Rows from block 2, named by matrix and row number. Rows with one number belong to one channel. Each number is 500 + 40 x the weight over its row's rms, rounded and kept within 0 to 999. All counts start at 0. Numbers have three digits each. After the name is the row's rms in percent of the matrix's.
# convs0: first 3x3 conv (model.enc.1.0.convs.0.weight, 128x128x3x3), inputs 16-31, a 3x3 kernel for each
# convs1: second 3x3 conv (model.enc.1.0.convs.1.weight, 128x128x3x3, transposed), outputs 16-31, a 3x3 kernel for each
convs0.24 101:477478543515502521512530511483555477502601495436581535422432509463462515483459486463444463463429469416430455510499518540504490563481457527531526495531507523584517480528501481513476483540522489513499451459456397405451506487457498494483456469506458509508468504493431487478519502525521512486503517472457489479480483496504486513461492470538528460563508443506451518493452487501491511512504506523512478515535511375461445477532425550518482
convs1.24 088:475446415500473454517487435558506472529451420510441438505483609520496606503476570537570522522556520533573557480467429548542499589570524482459481508447454491440429544505462524536436488541436527532539485472532410470525444438404507500478497517477492510516488506526490511549417467514476445448441418375530525528586562524597578514483471500523498483489482434517467440566501494574527517557518467497483433501500487512498511557516523522521492
convs0.25 092:567557574479462468481446428536435517522430519514437525519514477495504470482499475451482453496475416489465474565532534551539530573569539476491506458490513517525519509545443531520472484512389517476486517504495527480474478484489499497513523487478459455427480501512578586571519521488465481461476521508476494478502484493530468442497527503483532537501556525550582589537544529549578566551538509538557540497511494390447441387452492424491480
convs1.25 086:459494470460501497523549541493515488520557494503537485527481492513492522553534565502477481493478491470451487476476494503485509538551553560558565467498500496521492462443500473507532486502529518554515486516502436454476468455436482493493549554524527521524523524512482474505492503502472471443525528504462420432490463489507519497544497535509477473520492463459474487482497484533554561484521504438468467484475504552576592538566591538566563
convs0.26 103:488524509516506521513452507502558542512528568459521582513469515495422499546445482441493492380485522384467493505553517519516541497509516494536536472502520478510521524544514508554495491465457508509534479487467425523507468541526468501523453487505478526435470536448462473455518463480476509472477540511473506538477512532505505489426421475422462487474468518504524539468540550455472498498541510500484496464462485505482486555509493516429489
convs1.26 117:508509492514491469475438431608523494614577498524533448436419497491466488440471478473514485488497463507498447482464482533494550482512561525488487532530500468489492457482449437467470413442453589538464572639548480574591529520514562510474568559495514550529557593549498523487545552536557579512554526480468491512416453458422477486566520545534496488540526508458483469438465476476472516442493496439509447447486469534544564508547584496484521
convs0.27 095:479458480496494518447478516534524540541515536524537548517550476483475479451470467496469420434505498504494478488453480465520534496562552460487488474479476444488536537530475549548485544575512475499508506546520490540510527523490464451464449458447520528488515513457565505521448465492433470470408409415477521498525561499446490475542490491510537438537574531504552534517527502517556523526509538503477513508511542452513485381488425410379433
convs1.27 085:573518483500472484546539564453531450435527464429499468520514513542538513507496532520517522566579552529557542471392473488489516496467521480489502493510498462436444554529510530462550545458528509470446496485466439487499490481505541519548499463522483536518482541544469480449576571540501506523486462532468462467477477479499469517482573581442505468501444514528528526501525495541511498468487521483461498478481505592566543565550554546530522
convs0.28 100:521542512560468473520423438502529402543541476526532533547446470557431512534472528497502464482462479505469446533494475521520522478511523506503505496498521511499516505499439508542472525548467512509523531554614472563529503493494484537532457506553617532469645517477597551507487490490506464505522474485471519534490473508460468525491467505509432458436457469542509535537486509490503459572543522524515509526532531556501488450488571457498530
convs1.28 086:512488501500492494517508518504473527529476458500475459529520476576530465593532444550551524564547500511522508541513517564524504585485554455506519536568548482477472540508531526490560559494561542563533486532507480468477496532541452474503548511489499500478468439459470486493477509474485489502462480485445505468456504475429445474523494435511524492500542541489465482544525537518551566502520484480525459397439371527542490504505450463463417
convs0.29 095:496516509518468477488453443479499454523540499546561503566571571515508546506480544514515515489444472506489492524508525577503474516531512481540570472564543499510492484515508498524572513544527470497503479483519476484512499515500512458484516488493460458423507420431525467419493499477463505542472482502530518547502473538496512564485504532530468526500484531541475477537459483535473472532514485507510489523522505450463405480491463445517519
convs1.29 107:519514528460467506466484488516479464506470481487389448451472511445463476429440460569524529562549517521522513517493471544504447582565511510520557526485501534474423557520478510546487479524487549498461550485452455449512476567540534543525557500450489515504542523498562521524521485529501470482492476485464469437453460457446464463452489489458501499544540505504497492536497471540485470475477487498523483484498467495489561518531561540537500
convs0.30 098:485455495456462533451540600514447344500462443519561566499528498498510475497517472460463466514494495384440483468506469487487488511509505547494450511507497491495511596668577585621612534615573455421426490469478464510513594549519539570528565571585551510474553474447538545557453456461512499476513502514529497470509481466525497502445519539450497534498510502431499505448488473487474449499436462543495497511524574450440409489461478512522561
convs1.30 087:528518489521490487510476505463494461542471433495462442498462454558497505519529523549540506546555517560559531491507457551604523526536547476520551513490521494494493509478449478486445448498454503498540507486531498487514498565503509531506454429471471512431449494413482487468552530517550466497498444462480450470461454499485495511490542536510528504529598548474439455476469505520529558584574558546569560548599575549547592534540580497493496
convs0.31 099:484475422446485448484525538519480467503476653466438657531561523485531525529539514467449453459470483454469480476458513467473595445475610508530486516531483472478425509556523492453529453438474519506510511488545564486582560481449490485495450483574496492502487541598452464536470475504462491502495470536542545488458523506404439491474485399476469423494448480488458527491540584417418574510459509486502620497454589533547486489492472503529519
convs1.31 097:470481472495509505430474525343488480408499496446467464524527511476459485436460480474514544497538562558576546454492481409480507490504538559527546513506510486454464448475479442483468499493465418582515469501490509430451477459473491521519481537535520546542493569504487539466466544489471522498492514483562526528605525533613517514491517564427489558483492561510485493526501505497481437486484454517496457517500472494473489487469501526532520
convs0.32 101:429476527514536534559517496563579589475566551462486519476500496479482514482471503468469440426454438417424413484463481553579525515530488500525522501488473440469514565621589550546527514515548493473503495484495526462496530548515515521526520532555530540518454510490448453460450422465451459468464481495474476441501518494483467460511495520494519537527567554406366439492505531485481510573544523514462509503465477593631585567486460491425418
convs1.32 112:388423459490509479576557499468487482473535521461493472495496496500508504536544506529535518497529512476502521475434431505489488534531505474458455510480510526484500471462500523486493517490495511513527502465510478467510512519502503505477446425397515531496493486485481474459463437480522497521488490505520514513489515497475489460528548552502521546439464510472439469536533537528524530548506501504478463419432465599526493512491479483466489
convs0.33 095:546569572525564531526535509434420433448423430513527494505522491506504495450477484462508522470477542514539564502478504516496480510517512501499507515534524592610572456490491496481513516478463456467516494458492488481445457450449472459458488466456537524530559530567551560551492512542545508522498511516490467468483483498526539537500514479520502473523495495486495463485478472442447449472472520470456516549530494503416508504464502488501452
convs1.33 112:477492480401411436427473506506517534503487470564551558472462437449461448492497521429456468479511478480506500486536500436445400398408378529536541557590569490508486436426428458468499535536525506499503482497477484490486525498467494492533520506545398400459396401423488495506576562548519513507546548544495483509464453473502519523571542531529493505489479463514489501510500501512511538523595566476518528533518528520537496517497482481487489
convs0.34 094:491482476504472498484459524424500465490469506494479536371433499435499497434430464549559524564561571591618641467481444487480475513521481473479463507568529529569537469448479453463478514481491544441464450418492510524475464486496484503519519518515462455492494501458531518511560526497514505509567539535488518518483496504473483478459447482471492504467464493474419466469432482473438503497516508545537523559548557427440491449458450431441435
convs1.34 102:468432465489482500557629618440440454483484461487492490502498508493512530561569548451458445456457479442445477558594599462482512453448497450424468455434483461455507478418499511440490545497466473480508492459460465410402511552503521532523509539539578550511551531479561546507501456450498508491447489496516531518549562526512539520507486474478471489498503514529528488489488470448448457424468475474495501487483508504487522481484521486503531
convs0.35 100:450425466490471506491494527555614573498501495484465459497512489511494492512490516437477523495511549523533528572548521531492503544479526512537562516543573519526510525521535511475496487476508455395412506465473497450468526532475578534510520516502485559518489569582497561559463461510493475504468476509536521496477437466438404442543498485468451492455476479506521524512483509488472496506529541514509557456473534543601603445448500420439487
convs1.35 091:449460486479530531488532567467491536506529526448428486425412432447476470542553521497473465432428455429446477491459464548501455472425378510498479501477464426476501489506486450512518454496511498479434489495493510544547460431429507512481500521481476522490513528500509496451466492482495511499536549547511538559526535525499489463557501502565493463471450455473501502474490518459534544529524509500447481493486528525496493469469534520516543
convs0.36 106:503531507555516507538480536469463556462477497520479542506512517507520506501472510437497518482532524541532533515505508543530541506507528536523531532510505533529541478503529429512494501509499472485518550592525555520520496498479499481502532508502500556524543571460485517427463536503496540482476549496549518517649557532567488485506477507545491510513500520520508532682570552504488497526508515492488481505502463472429439457424455449406447
convs1.36 101:488455486518492501500534528455495489462482492517471457504505432502513473465511476535526519459505491481533535447488500467517566494568581446503457491519508497521505494515487524560513567572503467516482482497480514485507508496434525523492505507509540500459568552482584530493495449552551490556490470486466484447457498442437522476487524463512517509505513474471486460495514464406414428542515536490487475491469448507473459499454455482498512
convs0.37 097:533504520510491461434452487507489492477527529487507489502487550540542491554625510446496496442451492475454489520582557504550585478445485467474431496483490489517519468523517475491482508537510505574539471536583498491531466518501476527517425465494488486495493487518506440468474460473476478469518483507518554577486494525411421445533513516531536550548520540515484449521520465500504526454484479430497465450465469458471484455442534393422443
convs1.37 101:498534510556595559518535541535525582503496551483491478448434456485438507472432458472488536482471500551515523425448488461438445483502476525540555520518516581567515509509503481504522493496517469439446446447462406420467456513534515522539498479501456484445490537492457485482501571623474466460518490493452458464493497472526466480426469485489527530484560565543538566430427441451490480471456467495436435548535515578589555595620595561572524
convs0.38 110:482468515507520489545525444425389624463499463535594426469426448568538515485534542486496530397437468387428479482453507510498439501518513498492514448470485527516528470473449515529476512568502480400451494530427577562410499470507556547509506539513483503537493539484482495463519549514434475482468486503473410450587559467555596513508493561528498510537538465508473508565544372596604514442456502492538479518531464405393507563524472558478464
convs1.38 123:519537543526565517450443443516477501426442538454507460479509515486494491484468464498475443492446432542516479488503500528510480486534484456467428508487461482499491474425519571466488532543530604470407566601558565651606557509447478524487477505503483492510548512533550519557446505540512529554580528520510524532533585547556631588488469419494459453473499452434440482465485496446512534526487459520490371459453423463508532519550514457447495
convs0.39 104:541512547523519536469491532514464494528477494564515458541481459581455425568444454507487471458493490495464484523481469518500468476448478485498507468496487455477491416481477482511511514503531501531552510522499514530499533502486458471487423452488496508485489505488474492496517500523481477528463499550506486491460482524444494522518526564502506571489496504527487549504479490498478480515525508505504464528502481461523462507535523473490496
convs1.39 114:497506508466468467484491490526528508499531521479537513527464406558475386551484435527505508503497496530522480494494477554544487588606573518488537462443507435458520507534489493565474497510465441469498489498506498501473540563567502507515498463472468474450475475460472473481512516522509475452495488420529555498526533470500540478500530524472505551438510524544532503508479439484477473488515481451488447461480453527487480500500494454466471
convs0.40 104:527526544553516494487518498470520554427444518489407470556523580551591599562613566436428448510442444507472464466517507479526498531553528502517538520530472543525501479539494482499521493518510479512541445513490520534479508533521502511476487478470487484514483481499507470470551514536563504526493493494474482503480497466552534471475480515520502496524536525499523562501554550514520549444493545478443438554462397404436530464486529522507460
convs1.40 092:435391452444469498549610560540468445542500460515561530445402420445448442455445437499461420475501481466521485392477477482534491516502461427418482491453511464479516470490545480495521477481490472452487463461479482477462549566580547549543516536522508501450533518478559528506503533520425469455484481503489477503454439449535487467544450474481475483460460481552515568444417446429438477546523505508507511537568519502473522480466457467480509
convs0.41 099:536554496562574501589545488445510403494591441445538434480529546454545556456519566456519511526465480584511475555519592590554621559496552511519491462497459494494469522590522476578503490514499531519486512554513486494495485563503487554502410505472460515457459516455467437465520513529538533541518500523472489437459559475490522503510539474516540459510500493496565471542600430507486474511521497534551529548552535450506484490584517462518487
convs1.41 098:531535500525546528491474458577602652575584656593525543510505531547579591552614619453455465472474475521525499426437454487546528563579542544528504519500501504509509539641479447611457458569482452438512471506507475536512457476501510528508499496489487653491459607479493514487525548519474523529474527516476457455536482470553531482524522518535488475498508492475489476422520506479567518481468498482499501506526524511511544515518504516476468
convs0.42 103:593586501579537499559465457407378389440463479487513560496555532466463467482502437524497536531495499546564491449457470462472519494496477537500514496499490511535489525487492505490526480464478475478502463460493445427439510519465524528530488494460499459479478471493445481478515492524488493514434492496443509521522499531460468493500513488506477480552494498495483453495449494469462490547542541509511488481475470459453465496493462521485492
convs1.42 105:461486453487504460451458461468464490495479471501435459534536536487506510414453482464474473447501471444494460447435399551536489618606529572565557502503533499475514379434457386470469383441468568539497560545532576538537457481467484487469561572513488468513510489530530535543481462436493495491490461497592592557504508496525559588496459482555530526558523501493509520549550554510507525544528511479485460475458467459468423423418422410405436
convs0.43 098:423435499465493490485485504484498530490485456429468461435474462561526481503470483550519538481461484513495499502495484431474500454428472458443473497449467513514481550480480536475471497471454562498545515483479506482461518536574540493478585478450525539562518542561547548519500503475520547500519523493534514491603535483554562508422407463430468465492481480501460457574520515525465490522555513521493463524459448515539581488451487471486487
convs1.43 088:526543528487563546465483462510462430518509463480545464461447450504438411536461490564500469499453454457480490493483473539522504534556539510504523492469507562553545483464539508490552476443481478477489524513464573527463547480405503528469482453486473465486475485479479500517426436463430450479494466469455424435477478480488485451488456435467475458425485470468445436475455476486472500471453433457415418487441481506446427515510465494532518
convs0.44 099:492548515499523475468435497487450487507381464470469449531512467592548470588557442489439502430482518471494543546493487502539526510519509529450456543482539551586590488503520565491415484527474535481421507480457505501521485537539489447492478493514534483489601501504610569549471451489477487503511519495504458471463456456508505530543542474545529485492503512435449474423486479480532533513468540493453497513464484583516452616432470531511549
convs1.44 105:481479496501472475609602555497506520501525527547573594462446442459466473506504471508500459468499469480522519460515513433513518435486451536549534505525581471499545474495510479515503514448502571534444561483440430401500524566577582545572492475512495459534519481500451436481504529529545561546470469481526503473547514507520497500472470527387421455469488444503472507492458509495470481451484485483519465511500494433449523478475531487518537
convs0.45 102:481504510560543546547534592533587468516427502531450491524553475516429386477428430530506480503526543438433445494456507538522561528575500481501475515484442472488520468568565531519500559508506459494499497495475478514540539540501515484490519513545607603588537495466473488503525516503548566514536519507459495498495515510461468498442525494492498508475502518523525490491487546447457496485558486529525551520478491483527563538399413485445533
convs1.45 094:438449442507486476445388423501537493469514514476586542547522522542527552540511535549546535515505516558551529484505498463501437521523490502460473492481450510459444434478492473494510470465565502483470500498491490468513490494489490500517405367461551539506543567529509546519461377445514489513587591581536513499514501490503481534459418420486521455534483507572565545546529511540538491467460470461478447472448474524513520501483527487497484
convs0.46 102:560535491528460505528498476477493455536515442443499426447438468472437490493472501491466461589540532475513551489530471528537468470539497471401427476472488450473536457467434412463442470441427483554520457528484474480418516521435545497441531469415507434460466432462457459497520507513528522481477442472505497487476472445470490492453450492505450478476462496545558503486507487441472493491503410517486422498520489523517534484489551551537567
convs1.46 085:502452427486487482483498456582513524554514514544521536513507510543526551537521573504483484504451425512496497498500474544550483533513440560558534506495507503524549490527506508505515529485518515527517518497464495481481496533550535618549562533470497501467543532533527550509522498490539522563538540583555557539542553532520518494527494472522529522482478485511518570459426526417431494538502493447405434475444496432443522381443502450502556
convs0.47 098:612585474501484473448477460507457437491449436515487440486527518489497544501495545482458462561548515493530520492469484481467467454429444477500515510547521469488492444449575526501518576508525476505470475513470444468521542590529507502508537546512443439455483493502495530501460458490514518507535546527499496487480522550507520540540493437472494505476487460532544551541581528598602593513498451522488465506490494493541489484515537485495497
convs1.47 108:457449470511529555579632608471416451493471497529531548473501510476498525517527515484463448466460462501477457499519487489490469505513494496513490430467465397419452447513522442441478497455462482510506471409482493438497449440398507497468534528498528538532489516514517568555496457475570545546517483497557529474536513486559552525491476463485440462497473503467456465427446454414426424560508515552473484528484488405407452408449476487504530
convs0.48 106:551593590517529462514493484548519501496515453415514459556562582542530559563479551438433415463492497494526531485527512501517441502494470425456496415493501459494449512489544508499545480492605571518557590554509463506519536512561549503609479452489504499453428477501482485493521552488492549514463545541503517569512536518464485510496512500525509495481515491537532513478498504445452461496501493484529488496521474549535496505479460448502459
convs1.48 105:461439501464534558523571541501546552544573586486532570402434452460467483465499504542486465547515461545546482465449478469516521552521481532548571556556568572557534572523540559506509595562495478421408507382468444416468461540537474531501468481461507520491503494470466471518552504515489452515498398455490517481453501496485521508506496523493484495495502491520500502494485486520499494499484520514509519514504523472506478446508447501513445
convs0.49 109:549512469469424486465476542454487550450458499491441485532524496520493497487481521532521425518533488501509434470486588511509574468486541492486495501508446518476433484439537524414522475446413525505538496506572477530551524584525452493512480499489504504490479553547478513517554467391539499423516514472469458502495474492520499491445416470434458486487511461488451471482510481469496500499488519472481502500459489418425507471534530511464432
convs1.49 117:531537536487483499501510568533539514492527545508519518476475428471502480502488510384481497411519533470503520434505549505449498473468466524547538543533558525487486607511444599464466542550514518537527483572524468476466503468551478494473428479484495432421472499460500536477488532487485539537506471488502531524528461496532462490490486400523468434527516529508501473468462401458442426515526542529525511533512450501503472553528487563560514
convs0.50 095:552526489502498479456492469489526536502548575472576543554546556567552540503490510504448530430434446457465469543525515520536525486497478528476487489459468542529480478555495421547557475531549578570554511531567502504557535512522503507456483541539493485467526518524505502501507509512445458510461442538515480440534496509543508453429448467462453491543482501552525504508510465469449441467481562494515573511545578459410441590499512632556576
convs1.50 097:512510485505511468560554519517489541514475444524496445460535531486494469471530551438446477506543514598615545498516521545539519561561522480481503496493503504491504579588524550560556548598546478449467463475512421433422511483452486521513482538563514470469521485498503497493484513516500528546500507545523470443503479431530490470585553538546521525557556550540486503504516505491504470433457472443446469484476464431491458430482490475471501
convs0.51 099:511541519515442441508517530595516506540564524537574550534519486498498515500478487464501551434421477473441454485552499487492480518471451473491529502534522519519484451425386489461451550522514522535543512496537587555559466475491519471444487476452478438428478466460556514470464500466484471423527501499527495477499476472537506508517522542468423473473467442522547598443496518464485446446466408481451435512507481504508431478553543498510498
convs1.51 089:485476472477450433567526484465506431427444388445457413509481486482463483466488511491518519476487488442449482526556486472466435441418459451449401461492458446467439481476497480521504505472478458433423444443430418394371503488471496484483466493473471465556517455502566528507555545546528513524477493553479484464412416443497511481484499533429433470443491514498497543478418487532481516517524496545524489509476482488445449488532510478514504
convs0.52 101:564549533543520485545531540424437410511531524493583602480457440490537516549560573470526542487543534461467426479496512574545511475482494486525518499505522464481479465491539456506531478485538498483517538510525502435437534515447588603553488509517448450488528551542447465473536530534488473439418485460480521507564568558530547543500482483508499482522474424483441418614628536611624602512486445522504488491498477431463460572561503552591567
convs1.52 096:558548509538521531422373431509502526532502495526506508505525485510550514474512545474488497490473479491513510483514505543537538574569518560553551535529536522536505464475488464493462507522520451442531546577544503569538524561575485494529515523552516508504468478470475458509509525534546560504490497534458440443472459446499475443501478464470501510494503514451448464502502501490521498476504505494525511493555515512541526518495470457460457
convs0.53 095:469451466447525547494571567548550550519536602429491545450449505491467535435468542458466483455440455501476493491453485472453441481463439521497518509522538480475480460501562419466558451445504433443477491468482528481473469483487494538524503515553539540528445487461438421426474449449475448475502463440469482478474496503520487461500520477475510510485482480468509528470493517509515490493498529519554571481523546562499509553535520502528522
convs1.53 086:445497511439530542466538581434449491408394478442436476457508533452513525489561555464494514475490502525527498534512496530507486545503524542506546469461507506448492504525480455529469440543508500482429493475478450474501470498508492501514485527567522553518516575577497516521504586592556576580535564561448478457515521489563554511542530503512495503458448432472447465429444451442451468462473477523468467542531517435463515471467525519508549
convs0.54 095:537521458449437472435414426542557500597562485565539436511579543518478517464473478503496467463403452384402431561590524558545530538529483452476476461491485526539522586574567572616574560512534482500521490486516498522527541519535523539544525549551436396468477471450487541524532544553502465542508488469494492490472459446482476481562512540533569519528554619550503503452467524426453473507531537502537540520495515453510545446584550502589571
convs1.54 087:491519505509530540559535541476451476478503501479531518515491510527509535557549554453481482437480484463487507489488478491507483544559545540525554494469484490461442434516543453536536499560565506469498466456467421428424465468505475460508473459477478512526536557500516497507493498511483494485436455504520530502543513465524535499556545518518510522438443498514516526517518539548517538480521539481476533502495508507490542538550568520545521
convs0.55 101:536545514488490482456469490479467442528486449553514453499517530486511545488497514478491509463483491488514510494476475483480478454467467514488472524504537524506522507485479582546513511509490549514492505464478486474481415457464401419411419428429527505467519526515491525544525513498489516483491484497463496475467476482496476481484509476516508485492525520591639604573591555534535512468450425462426455445430472460452439457496508408467510
convs1.55 102:474440501461452500567577557492464480526503492521525523522518522532516496514509477528556539491492474486481451558545515544521525488449463508520494455485504404398443426474552418457531480437479454436419499491475493477510522526522560523501554521479502488527513494492503463436463458472506500493441398410534518472588564530586570583521482522497476504513532574580560543531506501493465472459447464465463458471436427537516540524493555535524561
convs0.56 096:417440447477504527541580561464511493519539531518511508575569582567581534544565483491444447506492503452433483541534507511547512519539522527499506521509531527527536511512524487500554494498461512509503479507524507505474493528488515550489531535519511512526487496510526541566503513541511545573526553562477464479469458491489456491515541511512542529528539560513516495509511487497499470528511485539503475475460470476420453495430474485479474
convs1.56 092:435435426490501470479519509498488507481493492459475443457454478428439454431447492493499485494510499478519510386406458446471468522518514462428450435433471427435499512502541549472552551457501482461460501481514541550542429369372494463418471472497518547524521540498529547522493502508462479499477497536606615576578566561572542545498488446463474423476495486515504505463469472430445432544560527537493495517479523540552497527519445429457432
convs0.57 104:478460500505495504526531542460511495507482530482482495470454502472478511478501514515488464448442425483461433464530529462496476485527454502482486492508495522517489445509472453572535491571521475493478486506493455513493500502514536537544506530501476435468485495541532563564551529527540561563490545534546539530555572537506557515516506500540543544526531544502504477498467470439448464420448513498546527535583500468452467503500434525559489
convs1.57 106:426439504499500537492518547507493488506489482545561526500530577530523574526528558564502527596544575644639608525531501525570603502510527500488453543536501540544525470422487515448486529505496433424447520472490517492525506487469513525482506569539520509507515497497503512502477425384476472477521506496551524488555525483567499470521510525525481467570497489631644615533548524456435418457465479502489482578534492468420437460415457528500517
convs0.58 102:505536483478472439457499463506445572439410519426432518496532548449518536455468500472532537542602567522554512454497498493519484489489462438451453453469475508489485459492477448505551470522546486477518477415451520474456506512555450500506435439505440456481459545591449544580489469493506487526473474485491498543467414466516472472480518512469487523499549493500528524533494488504463502490524508478508489490449493561541514540483490571487456
convs1.58 094:462488568445508577566617656505472460538571505525581537480534508506526524532549513439466436456515480502534518457473471457490497532545529537496555536501548555491552460444479486475512518505478551554540515461510406352448498508497528476501523494488518483442506484495524510496536543478487498451464480489525499477524498425595578489522482455469481500479521509505494509472454465473471502428456511441429466445437435464405457488473458512487494
convs0.59 097:598539431586533445533516557493478530496451511489510483470486506568540499581537508492476477496498473496495485501522526480505522488493518517523499471505493481467511471515462471570505561557603512494469455495513419416464495530500512497475494465443470497473475513507507530533452486531471478509456473499514540542542573566496496538531526477508502443520525498502459458486459472478516477517506505574575495530528479478457405524537461544540507
convs1.59 085:415399430497481467466528546508413496465470494447492524491486505527492502529506494482427453571468462656589568481491484504474514512489481578562531508477465492485454490435506523442482604470456597624578531521522527455482419465449473479486561501478496495474509472465517446470502485495534485481531507499557547527537515495580567536556491482552534499552555513546530522491521509439487483529504446549472401574498468521488515520511501544573545
convs0.60 096:468471505503496499573559503502457446460437467460434552461457487486443450490487506473530508544598567478527552492484569494490578473505562477484466481496467552505477533494509493500507522486421557575607520554547484500505513493501499506481551506479435480469458483509509485508533489542526505484495501476486533544520513537534561524547524551586520517548521508459448532423457469457477431493464497508487445515459441417462493430438492483485522
convs1.60 077:496487479502506520534549556537557577534573577513539524475454441510477500593573555557491452587539530557544567532533525527525502524570549562550558548509534533525499552498538580548563546570592522504524513495495479462468499480480495501475516481492514503465522492461540547479525558565519531561492470462475501482471449441512475421525504516541528546551569575483491505463473460463493489487445474480457491509492527472457474500479507474475493
convs0.61 106:544538526525459418449419432526619540471463473460441466604588580545521500535491504558515540526499549526531530489451465487478493498478532466467499514527543563544526475537489465516494501550545511530486573593564555504508485471479485518484450480515532561496499518472551541537526500485484498526501509499509573528484486467467441456469487453523490458465483492504485434456442465476447470514547494518528516552569564555570522469454407500492525
convs1.61 136:539541543545576540512526485501505506497547552454474511487483493485463424487460449494460466502480459498488448521523510544512498516510517447481465536535498503581556503481484465456486487477458475424483471412462513489530486525538494530539466473489485535529467519510451489438539589558500571578502569588511492438506498499487484495532570521536510477451454501488519515490502539515529515489514550486492520438443489521543508552599570563597508
convs0.62 103:484528497503508483439488522525463466519468466525499530506519528560510497471501544449491568413485564451485529492503545454486546480496602537484487517461477550444464524544530525512481541462451454463493441500497484473557516512549460503511464482527479537487474551527479525476527524534507496522495494507449478559436486522410473506476515486513482483479501458460483467444481525442497530496473495485470478509474478517522461575435477492462476
convs1.62 118:469490531503525512528523460540512532574556547567543500444477497470464541523476515453525506481520441555487438522434440573483484543557546522478532536515542501492495437521447401512450417479463452472506580567474542559526496477506516474448530493445503498481503545530499541495514576572503540527463496454584541557537517506506513498434510503448450529455503555472491497448504505492516547527574568498541516516530481552542530544533529505505511
convs0.63 099:483497514510536543471502530513496468513460477521496589515495495575552531535474504463542457450501490447470458514504500501485510520588605505539561523521532521548530546513497541560453559548479442456496385408442446418456472468442474433435499495541495521470546559514501413417485494452549535553515499493476411414456425457511457501481430484460469485561507562502455461402405446423407427481492458462477493522529556497535483544522519547463505
convs1.63 107:470461477371354434475518534427469479502489480526513513467461479475462474501498490472486447511537513519524545455487441501551569467493506537532526522525539498494542500486470522539536503484471500516499526522502469464503465515475552541495539574545481486470477468473512517490413441433444443424517532515564542528527528532535556518520530510560554516500459465500520510484506500462478487472513533497541532479464469461435459440433468473477500
convs0.64 102:520521494524563507455527556453543557441495480427467500485498519477480524518475532556505520544535502619512483532556576495550577536523530464519522513540514487503496489565461477621503429470583498480458491511508478540548506511463492546521483537546534528569517554535592463507455446514450463497545486467481483456495497510527516487487504453465512487467479484528603552535578580540549558496485507498491433531483445407431460489542466480527532
convs1.64 089:486535531479478495477477465513460500527438498521534542572547582587536554544505528482474456507500499523516469502510438498482476494502535585560572645567562551528473524558492475580517486572654505519468502506508459449431482488500526512522550537494416487477432493467495482454499506566550530468527591576510512575448447511489488529506512499544537515472481488469487466515501459518532492504503484519539494512531497492448437490483489511533545
convs0.65 100:436499484568480444427433479501482504446464494556602572481455493455508517555561520506528536499478460502537537511493454446460486486521507485479495495496534464478476518502538506462538461503476440436450613593538432475485456467471491541518503478484472454443466487474580569494485530548482491486437477479469494511530509482503515506495444455536496505454433488488496511503438467496520538530504520494489480511518509570519481506501485549574491
convs1.65 103:489473457502505516515539554402430489472522522516513503472465454518546543466486497479510503505543535448478495450485469408480510428481459444503514443465496482481527501509545469462495487515481482528454435468444441449502474488549489513494463487501455448469553508452531523545464566536488505540494471477523474500517461477484465468538489482512542517516521498542527540557558515491459423460479493485503483543525505451432445533528515520523485
convs0.66 101:485516582500509549499546526542458482525519546488519528517543569497507541567529521532490468518503500491524527492458438511496475515493459476463475526517466488545513455440477463500471498485479463490530553548502521517468508508505473497465485407443569614578519569588544582595520532540539556544511547525464488467534486455539524476484533486499496479490479448510510497519520472535496462419438466438459453477482507457465460476492508514486543
convs1.66 095:501529526501495507523463471526579584554537554569561478533479504555536536541567563460437409442459452469476489537501457484509502458489466450488460510525537496517547493541446444511476426452438518532511543505531549539588540643600508535519494505476449471521443457471508484445538492502611540494503439459524465534518444537521409494473482509501514583445465493574587627569582641514538604490470513487501510498481538526523514542547555526520547
convs0.67 098:543488501500550482483524500477448543471477532467503581484518551534525531467472438529554552481497511525512526516497485542498517534505533554555524520536526512533505516480501511548535491524513541559496582575516541551515513509501506529504497516479503467508481502488509511502530499445490493465509494503513498517534552522477463466484477459541471480527475443530511478573592565496493501519504550525531517501521516605469524521469469501444480
convs1.67 098:523525541483517541579541549459478458520564495538533476564544524530503511508516552490507464503516477498517491498482482510465474467454462451422420502468465497552516509493484509490481503499463546516490461501517429478536498466499478499461495554504429442467451452471482422459550571515522542506525528539436449477485461525497495544538542514526524511510520479491462502485449471535476497534531531489521508450479477505517443484484432433428411
convs0.68 100:453467477428481517522517591578560520545506446442462506567530538567521530492448520458497529484557562519502447541529544464514522491496508470481491482486557475425464505473494507538412505507542468485474455487529500420479500532519548519531544545548530546540536590577502502485470526527511540530511499475486579557498534521521474444426486492487490515519532484514509510524459472518485462507444501476453494470511494418519549505487496521483457
convs1.68 088:515545554550497521527498496497465419570494474537478474504531501525477470533461503475468450511518493533506509467468419405402425452451486536506538576490515580542460521479464463573515437496554462479483477479508509511518541507514541468506439416457460477504442480458473524463421456532508468478545551513501509573469485519481505553475558493472479452503427416633596602583547545555524492468514509513576495495526446540479456500475480449471518
convs0.69 094:474492457468480488462468456520464430536510522539496486490509500496528575459453506471434476468444472477494495548476511533507506445495510526506512524527544491458499448488443497527508470475455559549512517527494493513461510532495525547527517489494477480485485495493529490468495513546504524543544520534534538515493485476479483501468462452504485487467484476569520525477468499484540555491474480537535547494540531449493473508528517500545542
convs1.69 078:569545520524531487521532525586578532556520518543461448537501493553532489522556493494515506504536521544541573503491460590531494546548529393443416471477480549568562489457492442434471408434475443420428476461425502492473445470500492515504473473458510521517523548516487495502495472452509480466479464415496493498539525525492495501451472499437459474492475475480490511498539552511541557440455505428497535467560600471502474458478465445447443
convs0.70 098:547489501540498524535535548546593526524500470518515479519481499488434444506480461536535523506490537493493503548545509543532528523532544467492521485533560506555574536499494524488441528522465559552559585542517561520516473466460516489482474492491453446444442427411488472475446471481444509507502533509525491470519497485531512498479483499499515493452470526450432467449429454478445452495496511518506507614567558483513503454487490479522563
convs1.70 110:479446486466468481511486469562481484537462449507466468493485529469499507514562546564539505569559553543559566502498472467470427421423390472498516546601542526589530486499489487497520469511483489555544486494481544505474495537514512500512510461521541502543531489510523510516551494469555523528545560565504514504477501493483510504462458486485504498472535569476414428517474494541532538475456477444465493432467507473465466468431437497465441